Weights of a small image denoising model: trained on capsule endoscopy frames (Kvasir-Capsule), 22.6 epochs.
Rows from block 2, named by matrix and row number. Rows with one number belong to one channel. Each number is 500 + 40 x the weight over its row's rms, rounded and kept within 0 to 999. All counts start at 0. Numbers have three digits each. After the name is the row's rms in percent of the matrix's.
# convs0: first 3x3 conv (model.blocks.2.convs.0.weight, 64x64x3x3), inputs 16-31, a 3x3 kernel for each
# convs1: second 3x3 conv (model.blocks.2.convs.1.weight, 64x64x3x3, transposed), outputs 16-31, a 3x3 kernel for each
convs0.5 091:503476495474506513432458469406398436393447502457522549481489494479491475475465470462521447455533489493553560534497489530471453464450402495540484501504497518503512491469489451443442450387411470534523459526520455480503372480506453579555443561551554553492586588507565581520484471480483457470470507488502455497495486550579529546488508518499571572501581557496462477527473447509465430496475439522539510482538505518488416514485440529504493
convs1.5 133:476506521462496530460491481413444508499532582522586627515520490512534501496526501471460485541506546554475523539510507544519484510492512471495497504537523515520509527530539492493510507489525481504491493502532486504526410420501415450550487514618440463447486489491483501459483442435527506472538486449429492439473548472529550500415442522421442527501495531539511526547473485535515539441451514455470531529534598488473465510467441494478457
convs0.6 105:454492494497533501461520463444433477457454487502503530494509492504530518475501478510477470547506510545507547445516558453521542486549546458408489503483530541517558506497470492476442483473475527464474479459453472468475384448483446532562448535568489505503480519531471496519477508485487482477498495504477504457479527459459489453426411430491518533529542524459529535470509517493496544524565522559565543531550510475463450493464438513472444
convs1.6 137:504458490508499466547518471413486485503579575510538542478515472465496500476479471430428502467489514489538555467448525451473523479485530428465478522525544537566549543515485510470430505505479456510510473526529448493496414448564443491580504541615461561537474533525471506494495481482481514480504505458566504517520465506521485490411402461461501509562601607496517547478511538460477536445461448491497461510519497493512483521516469509484471
convs0.7 081:508524498501537516521503439546550584534533534529496472509535516501488476515509461470489451483485557421442498530544554521496471550527491446480539427506551493546521521528525531553569557579578535494481561491481563507563549471487558455476525455438499483483489448427482467427487484490538508530544522587542506507552536540543541533503483495512490457479463400438419464448448485479476521541526549542511506493501477451449513410440488417439462
convs1.7 107:473480482473485507487480473522504486472472444458449468510493467494470477490456468514579521476519487538551506561491428575482439541468429497458541478500575465459514428463506467484482493464458526544519513499510510483523475510445478504380567517413584493455530527506550546499437502506462471453504496523491451450555463465539512508500513510513539509427505435437475469480513509595569553500485521484479488474472485504519549519530593487481555
convs0.8 097:473445550427525526472537514477553516453566496508559504465506494421488537435514496511531523522464538483482482510475547538463525505456542468421449466542493525545521503502488510475484519468473458472500484429492483489529530521496475476474459438413496530517478545486459499438514507470501469452556539512531481483492459516505482522485488503457492508510513529492516521477519475472511508529518548536532559511572540480474516450531477470534487
convs1.8 120:487559485448598481480540478464461495469492521488524512513523563505564550523533552522487558509509575483533518503473453537664524563611551416487408439575406474615459477526484489465483478466487512450489488479488557450487535541523504463471448489457494530486520501477479481470451524487462502449447499467504546575528561497504519459489473482507463529530516541483504479477521473506536509449493441462422462468485494504503552521493540514489512
convs0.9 085:535535498521528554579543588501490466515487510472468499462483463504500462477485430543557529566596493617596433557554539538538549478523543520580550530550512529534540525531520543538549524515474464499474494532498500539502517522544530525524519493506427456471476494498503519525517555520529541529490493464517497488547537537511499501511495507482453456466451484463481512531534507577594506508480514490463486499471516514509438548533473556523519
convs1.9 088:599585582554546581576545558528517536531534512467453447486506510478511477463498468484471476528499428450441382546564544454484474442507521498542490463475465498467552535518524481482509490516524495504487523522523495491522420436472449484521494557549507534568560514486554498456495560492497477483613570506486475482464501465482504407506498494507545551520544579516502458517504499490459490563525561527526547451485499468486479476515504491514512
convs0.10 100:488518559490500492500509521565549514543540506537534531500520539508514545484505544462484561520492536488497538482474485461461497463466532521509487520535515502538508490468463477451456510488478477458447484489520467517530450520567435504611403478540547491428562520430556510421458505520453494520470517531499466489452442467495489535446451525430453519459481498563512471607483414559457413493501538499463515487459505563509441546497422564532436
convs1.10 095:480488557485464505461499534499495518484434461469423456522522484469472489450497511504534529530526502551525497537543546499515596476481534416439525454452498507451481549560530535555535526505523510567538452521473511504473493508589383448596429460563557517475560510446565546474534509545506488521484452460482454432535538465491535472484462514519535530473538548621490469666492385586489418569543541532536543498477497477495537474482485499513482
convs0.11 100:566509500452484467500510546491485473489466445507511474588494517570465491582514536570553518500508490532499517505464477526482489474455438493503540444509530499488493474518516451481482452493498532479530721497482522493483511507524503519509554526540525499450494478404525489475490467487466437355437441470401462479465487491467535533452477492488528490494474482558480479488495497492459483508485484544538495504504491511498508521470508510508492
convs1.11 083:528527515578545528549541499493506508488475474494512505532464463516482417514468447532495448507429427437421405462496439454453435479501512514482484447478539479480489535519489555491490529458492543557487538485391528546550470447462422523503485489546579581511549533480488527496595566615705665539545482576497555572510591551477549586461471474449510479471518538508577572566508444582498433504488494539490474469473504496546543484533517555536493
convs0.12 086:577508506528513505509548528512528530475516514465486529543476469539500474540537474584545466501486519394458551568425396564479425600525512497460473485465471435446469473488503530514517533530560528498482580504457550508462543520472553524454542527462485462508466496517466523563552522480521480487508453497456486467465478466413445466478455495485475501503484505463425458480457473504483498510549536489500548477508537476494504519517514483513492
convs1.12 097:474489540514506517562528499482531509419484478412497481501523534479456522502475522507513512560491466613487436511495438553474445509492415556536512519504459498454420480509500528535511499538528493533498520553522451509527532471509499457463478468489425451413497498431520502454497503462495481484483473498506585657457519549408448512566509528520487501485467503508436365580510412650562457474492537443457520426479517498521523459503535478485497
convs0.13 090:506472506496502505476519552470474435502486440479464445543576520524554522509526518509518518520517515510466451476483557426483578434501614546528501504471463547548434529564526557578583579583597499511517503557536487510514519507435490506464406437407498497495513518499498522516508545521514519516491497495536512495484436482525503508509499564526541543510532560510521529479478517493511536537492492515470472461450448558534461562539485545539479
convs1.13 099:543505484507509494531509479645524480560485457581498495496506447491496429498503511525555527491517462459495468358470544441543570462534534554481508521492539465459507411441476428484532410433491486482477513493462547513444531538546471491467512505451493468466471447468487482499496497523523458476508446454530496515559515502560513436483501471468465442426472490504522535456507513439508498545530491524547521515508482439482492473512511467488482
convs0.14 097:467447461465484472450466469467492492464527531492567547464449495473493528438476509577489472495431435483483463501483510534508491564474439480470489480479506573562558526515511492494495492496499449421438447427422409395370549506529531534529536565542443453494440489547465533569517526466532492464480481467455466521457546612446575619509512509497492478413407389411434374476517455537559509511487480512502488512511511554550562571588575563597589
convs1.14 095:618616610596607604610608620526519502538540521559552537461480473490511456459459424552528471537527477542534447576557441491515457427444465508490491525490510494512524537532501510499478496481469453484503491504517474468495495514494494491472531544505444486522464500534489514539496544521523583545517523496392452564414464546522577598504530470507526505445421432488477514500482511592569572559544482547533498559537506454479517489494500460481496
convs0.15 088:528508529476440493532485481435440440479458447459424419413440515467476517443479500505495440513474440553511470569491436557524508461482491488506526442493539451493521564549507572536519543535536523501482563481471499497500555538569554547564552521537422467541421497577482550613491478509479458519466448518443489521467502522471505553520528499473529497469510466520551528491540517491508494445433488451458468469478463562557579581561601558544572
convs1.15 118:471518527466498491455487481572568557531509532517526559473474492487517469511514497556545517536526502486480476511521425557534387588542392481520570457509580433460528455467458470473450493490450440525553495535502451518536516464450490451470504481508383468538418479556449523521464491527520516526479502489413493537481534540471536562570512518510455466488458444439426409496491553550518541533511519532496484521518493426472468433479475432480433
convs0.16 095:476493515458533520485514508500468446477468469484481497498501536500485501482499514360537701373492546442469383556538460494499501471480464528521448531466476543489503514519538517503501506498518472521719457491596427508538535562583487531494459529491470474479507477488517486518465468488446487471487461454495477603514512514497496512484479528461459495455483490548568503546506510579461477515513509499498497493515495484485524535513543535534571
convs1.16 092:444422358440427438464450456539490483490504515474475523486517548467471503480504525577585593523518466621513539542556565513562507536520525444444413502472441599466394506499518504509488541523484500451431542507507414521586486511545485492492503501504407432425478479465516531484574565422556507565517554541498459483521486517512548538471476565558521562503486491519480499452523495420482496517496497484513491473473479517502500507503498478447476
convs0.17 093:372638538530458520459528472504484471483450454511464477476483499467563500496481460439492580511478516446401472475485440465461452455481453505503502550506507525504492470479499511503519527496521405462524418497541501528550479492527484485505446446514526486496564500508476490529484513495515525494521516525412436505413460494505521456533500486488495479490490438504532519506533518492527496489499529520499526515512515475514554473497525505477513
convs1.17 104:516440426509477533474524508509534526500508525513495524513464449455513515463496556565568512563482505479456545631613544525532576559544623507523433457449467475520472520523495495549509497518501461541492537559426565559392451537499488509478491465449471475476499495515502516461481466459480463465416505468410482555481511493463517551528497447508567525482477521524524507448451533434477573518515508502540519493514503523528501515503511494490487
convs0.18 086:467498520523520525451511482489499516517491491507511473463467482456512459439488467448465477500532508486528527501492516512547519491541513486447446513553475421489544503461461494439474497489495513541472485534524466485512532513456567545499538508458489477443489495449433438476523516471540514468490525503471505505457476541512522482516523547536519534594526536562563525552532446450441440538568556531538535529555534563528506500485526523515553
convs1.18 077:465466482450490444423475479471482462481465441457457463571535505466473550456441520476495499484488456578552514486526503438413479513563501498507526525490464523519486542528532524553531507564506536540472480484514528495503552493463496478389452423415540600584569528570581590549444465493441518495489527499548475489466488511499479519517503482462481457430460482540550495485457459535435426486459474501524458466513471462473501479478511484492519
convs0.19 102:539457503483496491456474502487481528482491493523485505575460489448445462476477461521452462616539493466420436468513498485511471518501464393453486506532506486424465465448448570558521518517507501474497442473489455514508459526601499490501514499470566530512436415448452448464608580521581488502535454484485418483484473484495513458397538501460510501485527520515536518556521463518455466498524470445455456491478466502457441472526494479511501
convs1.19 090:447431442432453422477490471503521493494498508481477549443415450461454468486489499564460506505432443533480495588490530538495499539509483504585557467481500496458495543498473495472451538484473429443469503490492462498484542492449492502442497538481542532531589532553581524505508496554450516625474482554490468503473466538474449514573507492589518552531483506467502517492543501522540524525527507486500527465445471529504540524524516528478457
convs0.20 084:393456466489500466523491437564525494539517493529508505505474514479474506495499522487443513543494509530553531388489577402496558495496532522519504524523487507549563584540522595571519572533486475478531465518571513542537519559575525531581515521607537506478520479458512509476560539498537531491534494530465515530483509563525555532532528475526488483501456443455523548424491502418462498499472465480447449506482497483505518520510535519529524
convs1.20 126:529499458543531490537559532513495484508489496520484463457484510437477507524541519461420444530521497538548513453501542400483575432492575450467507528512469501504465478469454491467460467461459536475434517505524525512516476500553467483551453440537509463506511470480506419477460465488481481467534513468539451467484453500524485543498521473529519472526502452549575641429510576360446542484517474491513500496474462495452470500460446454459456
convs0.21 101:541468494485524560608571470536508479495465524515559518508470506488525462476467484472479550582501436543499496548477505490491526493460532475495569571474501518454474474478502514488462497506482493471531526509470430475511494471501491430461500532509493520474474476467577551539514480517483507485499484532467507480510500521475475457519508508477490512484504443487488486501485493503468476566538527519506512510567511513504520475528496411435479
convs1.21 107:566550581554541499550601610466471476482468457478488467472506518503513479505543479473475435486523523512442430441490466501480501482470470518507515469452437444510525527502497533527535532516498489475489466489510484521499487498508525554542559510596499498468490564526475545490444547494543534416505549509531480520557526520437424551473496513536511529556517529523485468524467517474473501480442456519499455518497466528511521499489522508528539
convs0.22 102:475445485549502495520521501505495481521497490542500478479466462501434459549497509498413410466469445434520511558473495557511494555519526454558511425535546393502509463504458439452466442451477550531489550507487549509499457441468518466492596463484504490445514516481567508453430487504391523484348519449461493478447485482421442475505508524512488483518497468474496520481526529463508493516534550512549532525526512564531484564530500602564505
convs1.22 097:439420445426422447419432465466533568469513531440485522463441523482430466515443433534482553563509477606583441455464525470465523495489528528534425565554455590584458500503469499508483513484475467471515497499514530531514472514469475521469469518509502535504433495523412438509545465484485502538457414579401504594384468557419447496554512444539522458548512451485468424516521442521545480484494541466462521441430481491459448477451458470437429
convs0.23 108:422500460460578462495578512415507559431541501467525483485534461451556499470541536444532509485492508495504541424622516415568532451494508524469521507495491499466533440543507449553492485482502523438501488490480487494484476626529458458579475507528553592453507522491503490481568570604497446480521400507399690517485520487454477516461533471474529486495461458496500479490534506494526532512513494458448524470465495589479563440532500453552500
convs1.23 066:481519484503555485488482487467429492441459477443364442510435475527483505504500523531547491523483481510486496482505499479487513562529468514574489522559494507523491511566495492546521543505486517563503496551499470536508511480475488435505471429499499495500499489490509522488512514501592625479537600537467427496512403495489395467544526479513476471554513460445457505456471514508518494503524496465541536443489516540467498528473511527424510
convs0.24 084:504471524493467473464452463504501489468465447468473477427472484481492510468469441529543468501478469480449461533496505553569531526546514497436455503461472549528500522491479522487468517492475678646686684707685685643639500515464500484449499506482535500495508485484548538519488510515500509517507501486456487533461496523460504523467492498504530504470530473567509427499478444476489491507517533500503508484495473472489550453472554460466526
convs1.24 096:515554555481527550447495527496525537509557556490489514532470492533476505567538550536569581484490500412437466486521539459482478492491495510513497511495481519509513512467488517480532526536560397489401461595424447509419511493470520524504505533526496438429553506454566533492464479450483520494491479467473496519468487533507497500442458526478508569473493535509501508481505495474502482514489520498480508503480503502490510496484494515490504
convs0.25 093:486503466421455482581581578557539531503489492491474498544537533485505520500506527558527552536450505435307385520510498481519481530579553564587567521478505464413414462466425504495467533547557474466472509488466442501422503499524439426476398422449521498496523510491503516495463476462467428431464455469563589569545542529569529559430413435483489479532553541465432432513474518500488521500547524458498483471498527501483500500493477527536505
convs1.25 085:411466463513551528471474476504498485467462461421416422479511495543502522539479476568469507482450478437362413478463463507556486490544456529585489495562508504449488463507546513531546555556564515510503558562529472520507527572534529564528521542453520540533484525495501512467565582542499543483500550585480451495512426460404458477495450535516495510559555530482456466472465481490502519470507522507510497493488489482465489512504498513483509
convs0.26 087:477470476413386431482518516510486476526543480531499491543514503562537525515517473478538553437452540472443500474526536502477519416429475540577547477539567520536591468496526487512522486517507492501519535515488498506443448466496483484453500504467509507503467481494504494478476469486475476489494493497480484503533515487505564530527564578553563514504519478574569543517524554509542530540507541560541541548559553455462500467479478432433419
convs1.26 098:523524511577495497558553517484469477471529451511508491515471512482459448403467454535540490482576486539494507504497497494490500465433497511528516449466537486402506491505475489484535468479507492490500474526456504492433531455472514475490526575536556507479462493532445454480454464494518449485529476505507479492530479446497524567499465496491481485485502526482466455459412525446442483454439430433471466467467480530578586506540538505527519
convs0.27 107:479482487486608544445511503507483454484433414510467456388358446327431470383400477476448460428409440437505473504503508468505537432511502508509457487483476497465511451496507462406449518489490517490492518469503553509528560556501527490451533529497510497534477488575469496497497528509505599541532459446505508496444503507425498509555481518527487461520531511547460413466431424506498498465473500471543566459504498486505483505567525533538514
convs1.27 103:403432488415509484426422453528505486594548515557507458521535533575610603541555509559478494489458561503548577459487482486499458450477462461461489498496478466478458496549497580672537503531513521512540494484494504484490474413458468450484534505510490515490426546535493544522479545551564558529531490517529510486486473438495489493579492536537488507544550511498439483505506512481525538463480510392466521513515486485441464491451481493536571
convs0.28 095:395443548449507515455479458541589560537585555505570555437444466436460485449483475474494453530520486516505491523459537545466484571520503508535453552514429532492485483479437501505436486507450547506561502488557514529519555497524532517535481543596482539543453537557455498581519523442506568514498526474550481489531466472541474500533525494477514518492512568487510509552564493503460434510486451473490433477491489445496488468470525443486479
convs1.28 091:350429420373426402392416383523479414524478426534484413470465429484502438487486433493442534458471551437466583477526495511537475485560540468552526504543511565512508453477526490495523519496513535529463507493487517514518458487504516483467508511463583502425571496429591487415457499544572491512501398498583515447545517446522469447411500623449517574443482556492518549471522514490485501487512516493512500536511487552522518573532495568516538
convs0.29 094:509503501524507553507433482467477539521519504497478436471467454509515506496549568531440421559434509568505533567530466520542485421480466490467411531491492554512514532485502544535488516539498465440468502523515530552523447443481474478508503545570465494531527526554486489476490507525475484500473486478426365378530498438583532558523548524495526546425458484536521540464469447448487442511483528452497499475483476498473472457463464481470475
convs1.29 109:471490481426471466397446415545540527521507495524503510529507523458474490453426467465510513399493470484481411524508504504564543472502471443435449462456483556552507522482473548544467519522476562534494505534503394478521477453500506513540541507527544532485538555499498522540445470454438474489470454484555519511548507467461522534471537558524554628535524583497484427533498450559469448531504517561560496566561540500507512509510493504490486
convs0.30 098:575506442495542529536462498535538509496516505460473512513526501479495486459471495529498442612558432655612470481507441411476471429440470426441471513505455696644496474498512500501501513487495521538477494537474476497499512477495516473482433452469505491526492483520619554533481500533467484493533549516523568578523567530453519518472512517502538548449470488482527597522438483571515540503532494512506528463462512513510498512523496502502472
convs1.30 120:402413406426370387383377344482489503451464484450452454482500517512442397531543481522485380469461407451468415521499511526496502509525461490500469448378466579471487513510481511515515503496519504459391501560513460509550499481529587525502509533498508486462495509495469464458446550513483433546492471474557501495512513470412466465483495486476485518470482497411468463377461503388493507454490468447498507459470478481442439505470432531517478
convs0.31 093:520536466586468524542489533530514510477474478516494480459502521463448491483493524477494480492610486480482500517509526512504511516529510529443494515524478496511481467472458504507468463452466460486527428419522517499484545492445499469469489480473427456459522520526534551519554505516462417521482458506480504536525559516502490486470479506459489519481520474474426512533499479552462464551530520512503515525526527572562520529491511482465477
convs1.31 108:520510530559548573511553589469493465472486467482479482504540523502602590480444487542496436510383381488485512447401454509553513525449465471481535536576488447411421538539525536534557499496527486460472530482536535520541474479531497498512529510446516499476559522506527557537461507430511608552456428508462480500462496503438503494496496480485506581516512531483441428521510463474444479512514491473472513489488500495517523504501514468497462
convs0.32 104:494510510500523503460457454529562544522541509508507488522518497523500464474464431571460416488534459431485429505532440530472472528506477520496490473449472545527458516494540527500494486462467460466508504486518458439475482440500480480524512525533477516465527506454577543522475544496490530504504529474528523567480483516459416415508532564510522577520510536496504472436441454501493533492493426504513511486504481509504539508529542488513461
convs1.32 092:491537536479499498525541464511505519482473510493483519517494507530485473532506503495493516530481451501451452409456438439470438418469501527516510498504494483568521507523525514525520559536518487500494492523521495513532602577602552567611479481519493475449505501466450488435531531547463547495522550553475460438473523492414474510521539524476476441478472414498538509498518535457483504514497527535510521550492491519490494530498474539508463
convs0.33 092:498567551489495442445483485492516474509537503541532507498511509460462579459420507548558603429525547486572503574479397615506410626577486437457482499460500511483471503508512444487505435454481438454538448459491427464514516522507519483435554494447489481517508549563445491460487488522486477538555495492453475454469475491483491542485486489501487494523514508476474415528560455489514473510513490508521514542533513544560505518529497527544521
convs1.33 115:585575615583547572516536533505490499477479511478472515545502509514542612463489537470509494469494489443405449611460470621509442641517450561535491470571511444547533455489476506520503505503518536484422551463390569558489500479491558534549478460517450446506447440494483526529545465465536568462472524592506546586524523531552556473477487457527513493486502508512511423496490475501499479478534506478504493480490524473459509490471516500478516
convs0.34 093:597591604438446520506533564511512507466480523474497547458516515477539453441439436496525574496501477496538489533523498510510505425513493504406429515415386565499508482481484475478498490473497505476515456402417451426417507544504515512467467497468552526489502484482505510540459443444464418493483512499366477508424481519456495508460485535459471512496476488519475422452475452443469448535509497530507490504488477534521516508526528510505486
convs1.34 100:395473487466473498505520504475503517471459486458448469460482529524534423490468484471470522464537568542544532422447499484498485459505510400441427444450456448487478506488517511541554523521547539509492511484480549530532472516473498502517536535498492579580518577556524537483482472522533477527476454503490430521464464550408487594455469525502570597552515586509502511535517447543509458523522506527540509544515476504501503487490537444469492
convs0.35 096:561519510491557497388607564486507516434528511467562526495518526482503455542476474509514505477518504457501538463452448492536489554490458501466443483407373526577475490497539477474528514480501541479471446386434456396498489501481513489453416443429485513556477471550498450528468544540432378459491519554481536508503560577457485508485447488503483481473528521521552495477431430530504461528483470510498484505497499479506526488543497483522544
convs1.35 113:409540542428533485559497490455417468482463513518506488524480540547539528446486569448453516490363465469459429454492471537618513473523534505466444630604443462526469499555516483578549478539514510426511500455513523473511478485529521492517525463432516535475517490524499489474504458496548521487426504520503583474483486521582510522483497474514467525530561540479459466494533453469490528515525467485542532516559471564529510526499470526504461
convs0.36 094:499494505498473490526494510500520531521543551469493482454465506479486476481505506478484512487487486452512481448522532446489490493511434538512544541440485509486471446451504462498536490541557516484470527503452539499490534532424560522426461411384519518513502484507422388430497514502499511502499499485516487444545533450515484463559532518568499497486440473488475467503504502510503478504503512451481503480455493439497544399471546433493568
convs1.36 111:564544555574586590543550547518520536452425475460433506508504504491460504542512546508488440562502457561527509522504491498510504487469494520544535511568497393462420457502550438502496459531544504564510570548555540499529615511501567468421577453441578501500501481466535447474526545514505511451518528489558508491555450446562506475547557532539517465490438400497474510503467483560512514456545627393494560424495575498522519490517501511504500
convs0.37 083:466444472527487472499470484488530529486485526501499518420429459479533416447457449478459518488441462601553492521485520506500503495508528474494441507545459528500498475444472466452466507476487529497504458460468457441510472457474445472470502528556523534493581563513493547527445532530481577549472465468483463490450404475450489515498506484439461473429415473480512503500549517443463422519509498508525473544518520502568496547605564483533499
convs1.37 099:516513512517526513543567523494470463508492530486501561553553550522626571503597553501485451492542499452483457459505541479502586479525549546515487514467489501479524526548549519544522510529498478489455558502488562527518479410510484455487542517538402487465414468494499519496540529531456464498486466485437507550484552548461507532499499480532573562537541517495474474514509479538503483509489473509504491512517526446441462468431451463462438
convs0.38 093:503515551508471474538479513479555505468492458455469446460514490493524502505519525542534569499489482412413422503536534478529486518556556513489508517577556535561546456468482462439471468451471458462491459485502493519522479541474462510467526560517496452457497475472518507524481472452517528496518519491501507506509484486454433454477484451475485457559587548488438464513520547498490544488459452483446455469450448557517504501470489452418444
convs1.38 106:543530464493548486455520475566521537524489498494471490438466466491505540506550554490524570470479511489505510448473466509473507505539513474417398496455497555457489514538521488522519506487506465508512488537505458520464456447459530534561503530528491481452587564484586538485497473512511493452508499469523501524515494516486480490512471531523505504559508517487478396512521470515528526588563528536528470554515475519529499529503525532485471
convs0.40 088:408427422481466459449470487544489502509532501553493489540540530488549481494493523496460493457435483459522493456496498501499502506468474553590514500599592509495475515444488489482448508454467507527489498575497523507509572491493509434502548487532516521531487503559482487490577639665594669657574523540497455536498502449522522508489497493501522471481497467520510530494469515469498536528482529492469499508493502534520516522513499542526547
convs1.40 080:555510513529455468514493484531524519553539545507519528481495502498557533518522513525540514516530512485489469432481526432482542535552578465385390549479399609544492546532523566577548568545551398431439483515476532551511564596565559586551521545539470497431491535443452479467508621432624617488475526374465519579484555609445472505505529521455489520489502519485497467510525496515517508486464455485442433463432434395469553412491540401438489
convs0.41 206:508515505493481521489489498461458497524584458474468505495464511536530503493549479498490490476524490505491489501510498501461469487490515515510513480469510510511493514408490392720421497468467492478516492464499475488503502588465539351604467555474436615468581447572474495484486495504496493509485502502465609493571351546472511492552387571440645389534453537506495481497514491504508518517401453431913587485507513507483483447579451516473492
convs1.41 082:505468485493489464493477488465484519406260533509525514539562543546502563537522519484530520489467505505474471497502498512477492494526482487466466498463476519523466505474534491226468426532435504499486496485499500498481503490511492554459540503534545472509564494542568531504525530507526477508496570492537494531481559515492499542491406452473539545494558525499512503502473499490502488535532490648672441521558521516550517504512456505426502
convs0.42 105:446442508523524410493486403496453472505496471510506462477486480467459490492530496506478538493467500492511492476518483507517453475493436482437519560424489509522471491518579450506551443483513529432550497448486485475489544524435544529460526523525482528530467527566526518584522527486538475488648488478562513493570489542567527552468457535491452551475470531455541565422513633460450525464491495517521508514545521462521600445531616446505558
convs1.42 089:497438398491479362479472408543498469500521489526522484509526511515496590504520551492501512516521548538502552439416479538453470556496434519548524522520534483582486550523517510517495529557507510503514483486502486489480440494438461500467474498481470489558501505552492529525564483543561466493434493496494443463480432453467431480440455461440478436426491473513481478484473460476457472541470456509512513488513502508529481437497521436489530
convs0.43 099:490505578577573464420403517489527536532550540524546549500461505484499569543585592527420367519479462594456429454499457517513466512503534474518502539511453518495456486479458485456475472439490502485482437465521506553543461492483467490504459486507415436484448534505521531511509457459525510477508526472535532496467463484426439491476492567477486532501501525508480426552507493522503560450478492498482493515525505537490461573497480532508498
convs1.43 096:487535555492531569538543593544516532485490510480478497500455472501485525504544557572591496473439486491509501570479507480466426468501512492487510477551497537541477524516492530529511511532547528508515542451450505468525486437488486493538527520512448465421434447474487536585514472568459531456503503509431503482474488495515506490500504497455484515475452474467501540508592509546610551573562530545537550502516578449493507492473478509485526
convs0.44 093:489458479505471439521504470501476479503425455483463454554528536560567566513542574524568540514537504516513484496498508511518516481526515471441468481465473469454450548538508540528507509497502475527442517614518505558502515532496566563542530504506509511508465488507446485482539558523538549538527531513531514475531503513516463446485481450545516510585571523509437500497429494548497537456518499459497516445495490443466498435429443416405409
convs1.44 112:578560566540578561521535514517512495482479503493488489482496563429393514470426533571550534517510520478423444458420514491443496531555554494493486468477483467475474496471471499475489481477502520525507558520524562579591575546509537489487561504499558555534554597548468540532519539534513507518548566531571545486514513475506473448416411446466474499501551535528485485490518514470458455488433435453427464482465494475506505501561515497515492
convs0.45 097:509530491545552566533541542504490490507482502501483505531539486463463493507498520527566545523529523421459449435486494495518476574594532496521497495467475494472511505502484540500520525503503480430523462410444516491479464496540499519563454442471503493497545497485533512449455526472465570502482509537517480514410402433380377408492479521554541513542546513492534556459482495403444485498451480504506493531491532512496479493492443512524502
convs1.45 102:535539524503530512522496493447450497517510526519520558486492468538495471536517488482495425496488498446422476525472419502536443500490502507514501576536522541517484497516491480478490544530481494500506481502449566577610569531501498521506426453477507521497475473417508521479454450445494568494490501452471520527462509546502477455493478524471467486494489494488510475460457451457484531476490485485488526542529506485507519470484506477471437
convs0.46 095:486456483455457481422460485562560523549506512535475511513480475487480498508498493512517525476497523483529525516496486512486481538517497509539506498488497388429446500503482547536515513528485503488512517482478527521513541534498536538532497482462478511511469496484446452476512482504554547526535561514571496447564498456456458433414443448475489476527552511522517518497481482480444453508544536499555579524549537469470486463439458442403427
convs1.46 142:526511501533492472513484432476478524437434465466443467504488505482453486496461514482483515487502539485490465479472540530496522529493522549578548483503497461458483456453468479473502481485518506536501552508494510515469478506483509513492486469467547525522505473499491479495509481500476507508480494539608554465596524429519418356493478479486511517523550585526487508556516518514437429446450527449475539465473518488470502503472500492455495
convs0.47 082:503488462511489535488484496521502514491510515525522528463473459518494474478430468462461417477477406538543474464470464499521482566574556424453487486515561509572559518498496508498483511471475487489542472464487535511543553559520547525465466428419542532570502503544466504525520451476527484479558539496513551558468527560494477474483457461514510524511501482539542550454496498450510542459486456499481504489503481463400436494453467494433472
convs1.47 082:477430443488495490547510491458448447469519494491494510538574571528584606552573583480509501499495490518507465454486467538553495530511475543465496504475492475507514523506499571511519492487470488476492487463493507485520584554546515475470516442461459476546376452524393429495544471465539504476504478511566566559480493567445467515472470462531506515546514514538551590541547540463520486502516503532515545467468491474487459511556468526563512
convs0.48 093:495491456511519474450502543518555550514525521456482503470526494502612569431492483541585565546570533397429481493495483487492493502497507463538484469462516432409470536523525523526539582552525536530522548525527449447447472512536490485504436477511467515473406540513470521545538506448519481524537543521548463450529510484435466467487499455478505522446503540549484432532489482560501485462510513458481492445450483486537500558549542480510492
convs1.48 085:357374374366380447360403418547547489442467445432419417472411475428394431478457418529549503471469503528461486424435515534512542551512535513521546487440527540479506490499506489520547498510530440468510487554538425459464528519511538522528500518516474467511504460513521525542500479506457421475501473431481512508471508465477494471495497516506515501519513462505444439539478396565537487552563493500544508462490460449444453444495494496514520
convs0.49 104:486617541484482496469560510494563547527522514481477472502456477463492513448537506458413446477480500452456427483506473437490472432525463523491400517501514525506477511516523512480491546513500473437480519489480534486494489540520555547476523546511511532549475523481468476517483464494496527530515473509528482394458452517491476490450472503453474523522512486452535484558611490507538528488539528490502505484483456484448487515490577559517517
convs1.49 097:424453443429464469391371423526516515471407467473466512537535497532530469477495539447549546529522557512468497490479510581581540473539556408396475457449450550498453478525511552534488465483474474482548451487487483465525494540477516479467550497446449468428550507449420514517518449539574625531442460509482495441502540527515531505473494434489563510493452550488490517459513517518490500496525537536497517426465529452506539440448483518540519
convs0.50 090:553561566494495507475491456463468520469457454506473483486462494487502476469498452530524517515528551467528493484493480487541515527589557505456398504432424459466493463437448434420439452439478560535520494488480444461489501497457509566545486475488557527452589530496561524484493545536545503435533432456508489483443439490428438428477479490476482511507509576516531539502560534481532509500502475508556516537545519488472477447422411491432417
convs1.50 083:487455430471478479454493522466446428541544489542559542529557553572579575580562551541457449467452439520465428483490472477475461450494495524562531601583496590592517483537572496551562516516505479452432454443467469490530452511538456492485509471431515531491469476499510499461485539553526527494502449467586550539525521527494464449535492512551553572609598604528517483521540502471457503466478508541525546532542542556570496506511502463511499
convs0.51 100:525477459521531475544506517520551513521510499504463416485466467489492512506511503427406427458510529332407478438476465494469465571543498510529553494486560425463498490497436521497483506505471442449468435469500455499497437455466478469450465484454576568558486479483423427430424439427482485483520538526504541568494500487436411414455491526498523524595582580596580528499462445386359365503465467473474467519478510548511496524517508497501482
convs1.51 095:598591560625618578652678644514503507524498519540509544442464452455496444428470470514491499509528509457478471501479498464457510536538573443433469443473484490528524483468465511497492557524521509520535525528558500519522536451481566537491520484484557545551556532539523509558489475480528495498499475487491513503481519522502476483492489494466472495439444496568553518542530525516471478475472472514478526577525552482476514498505493495496501
convs0.52 112:502540495528511517472483486514519493526512515529463535513502517484485519527513559491440516553454512516424483457479540491551512485490488539455502524521485503525487518509492503446500490499499562479574483593535594539520515537483491527510512461515547533498474501463494408428465424458449557514481512478533514493498534484567541570486486471474552458500504471514502493500512567498472523492526515507563513529506493496468523484612497542538535
convs1.52 069:489494457500567491537501481542527584510515542496514562502551497558565517493561544482535545483454488463500528460489479451526483419479469485471469468471462489500469512557500537493510516509473570562557498535530501503503460451487478527559507538532438549562498513551483508488585598511594674579495552481473490412524491415469459420456490553498512552511498514539543529534558525522514469567596545577561535537576491556520501527558476496501491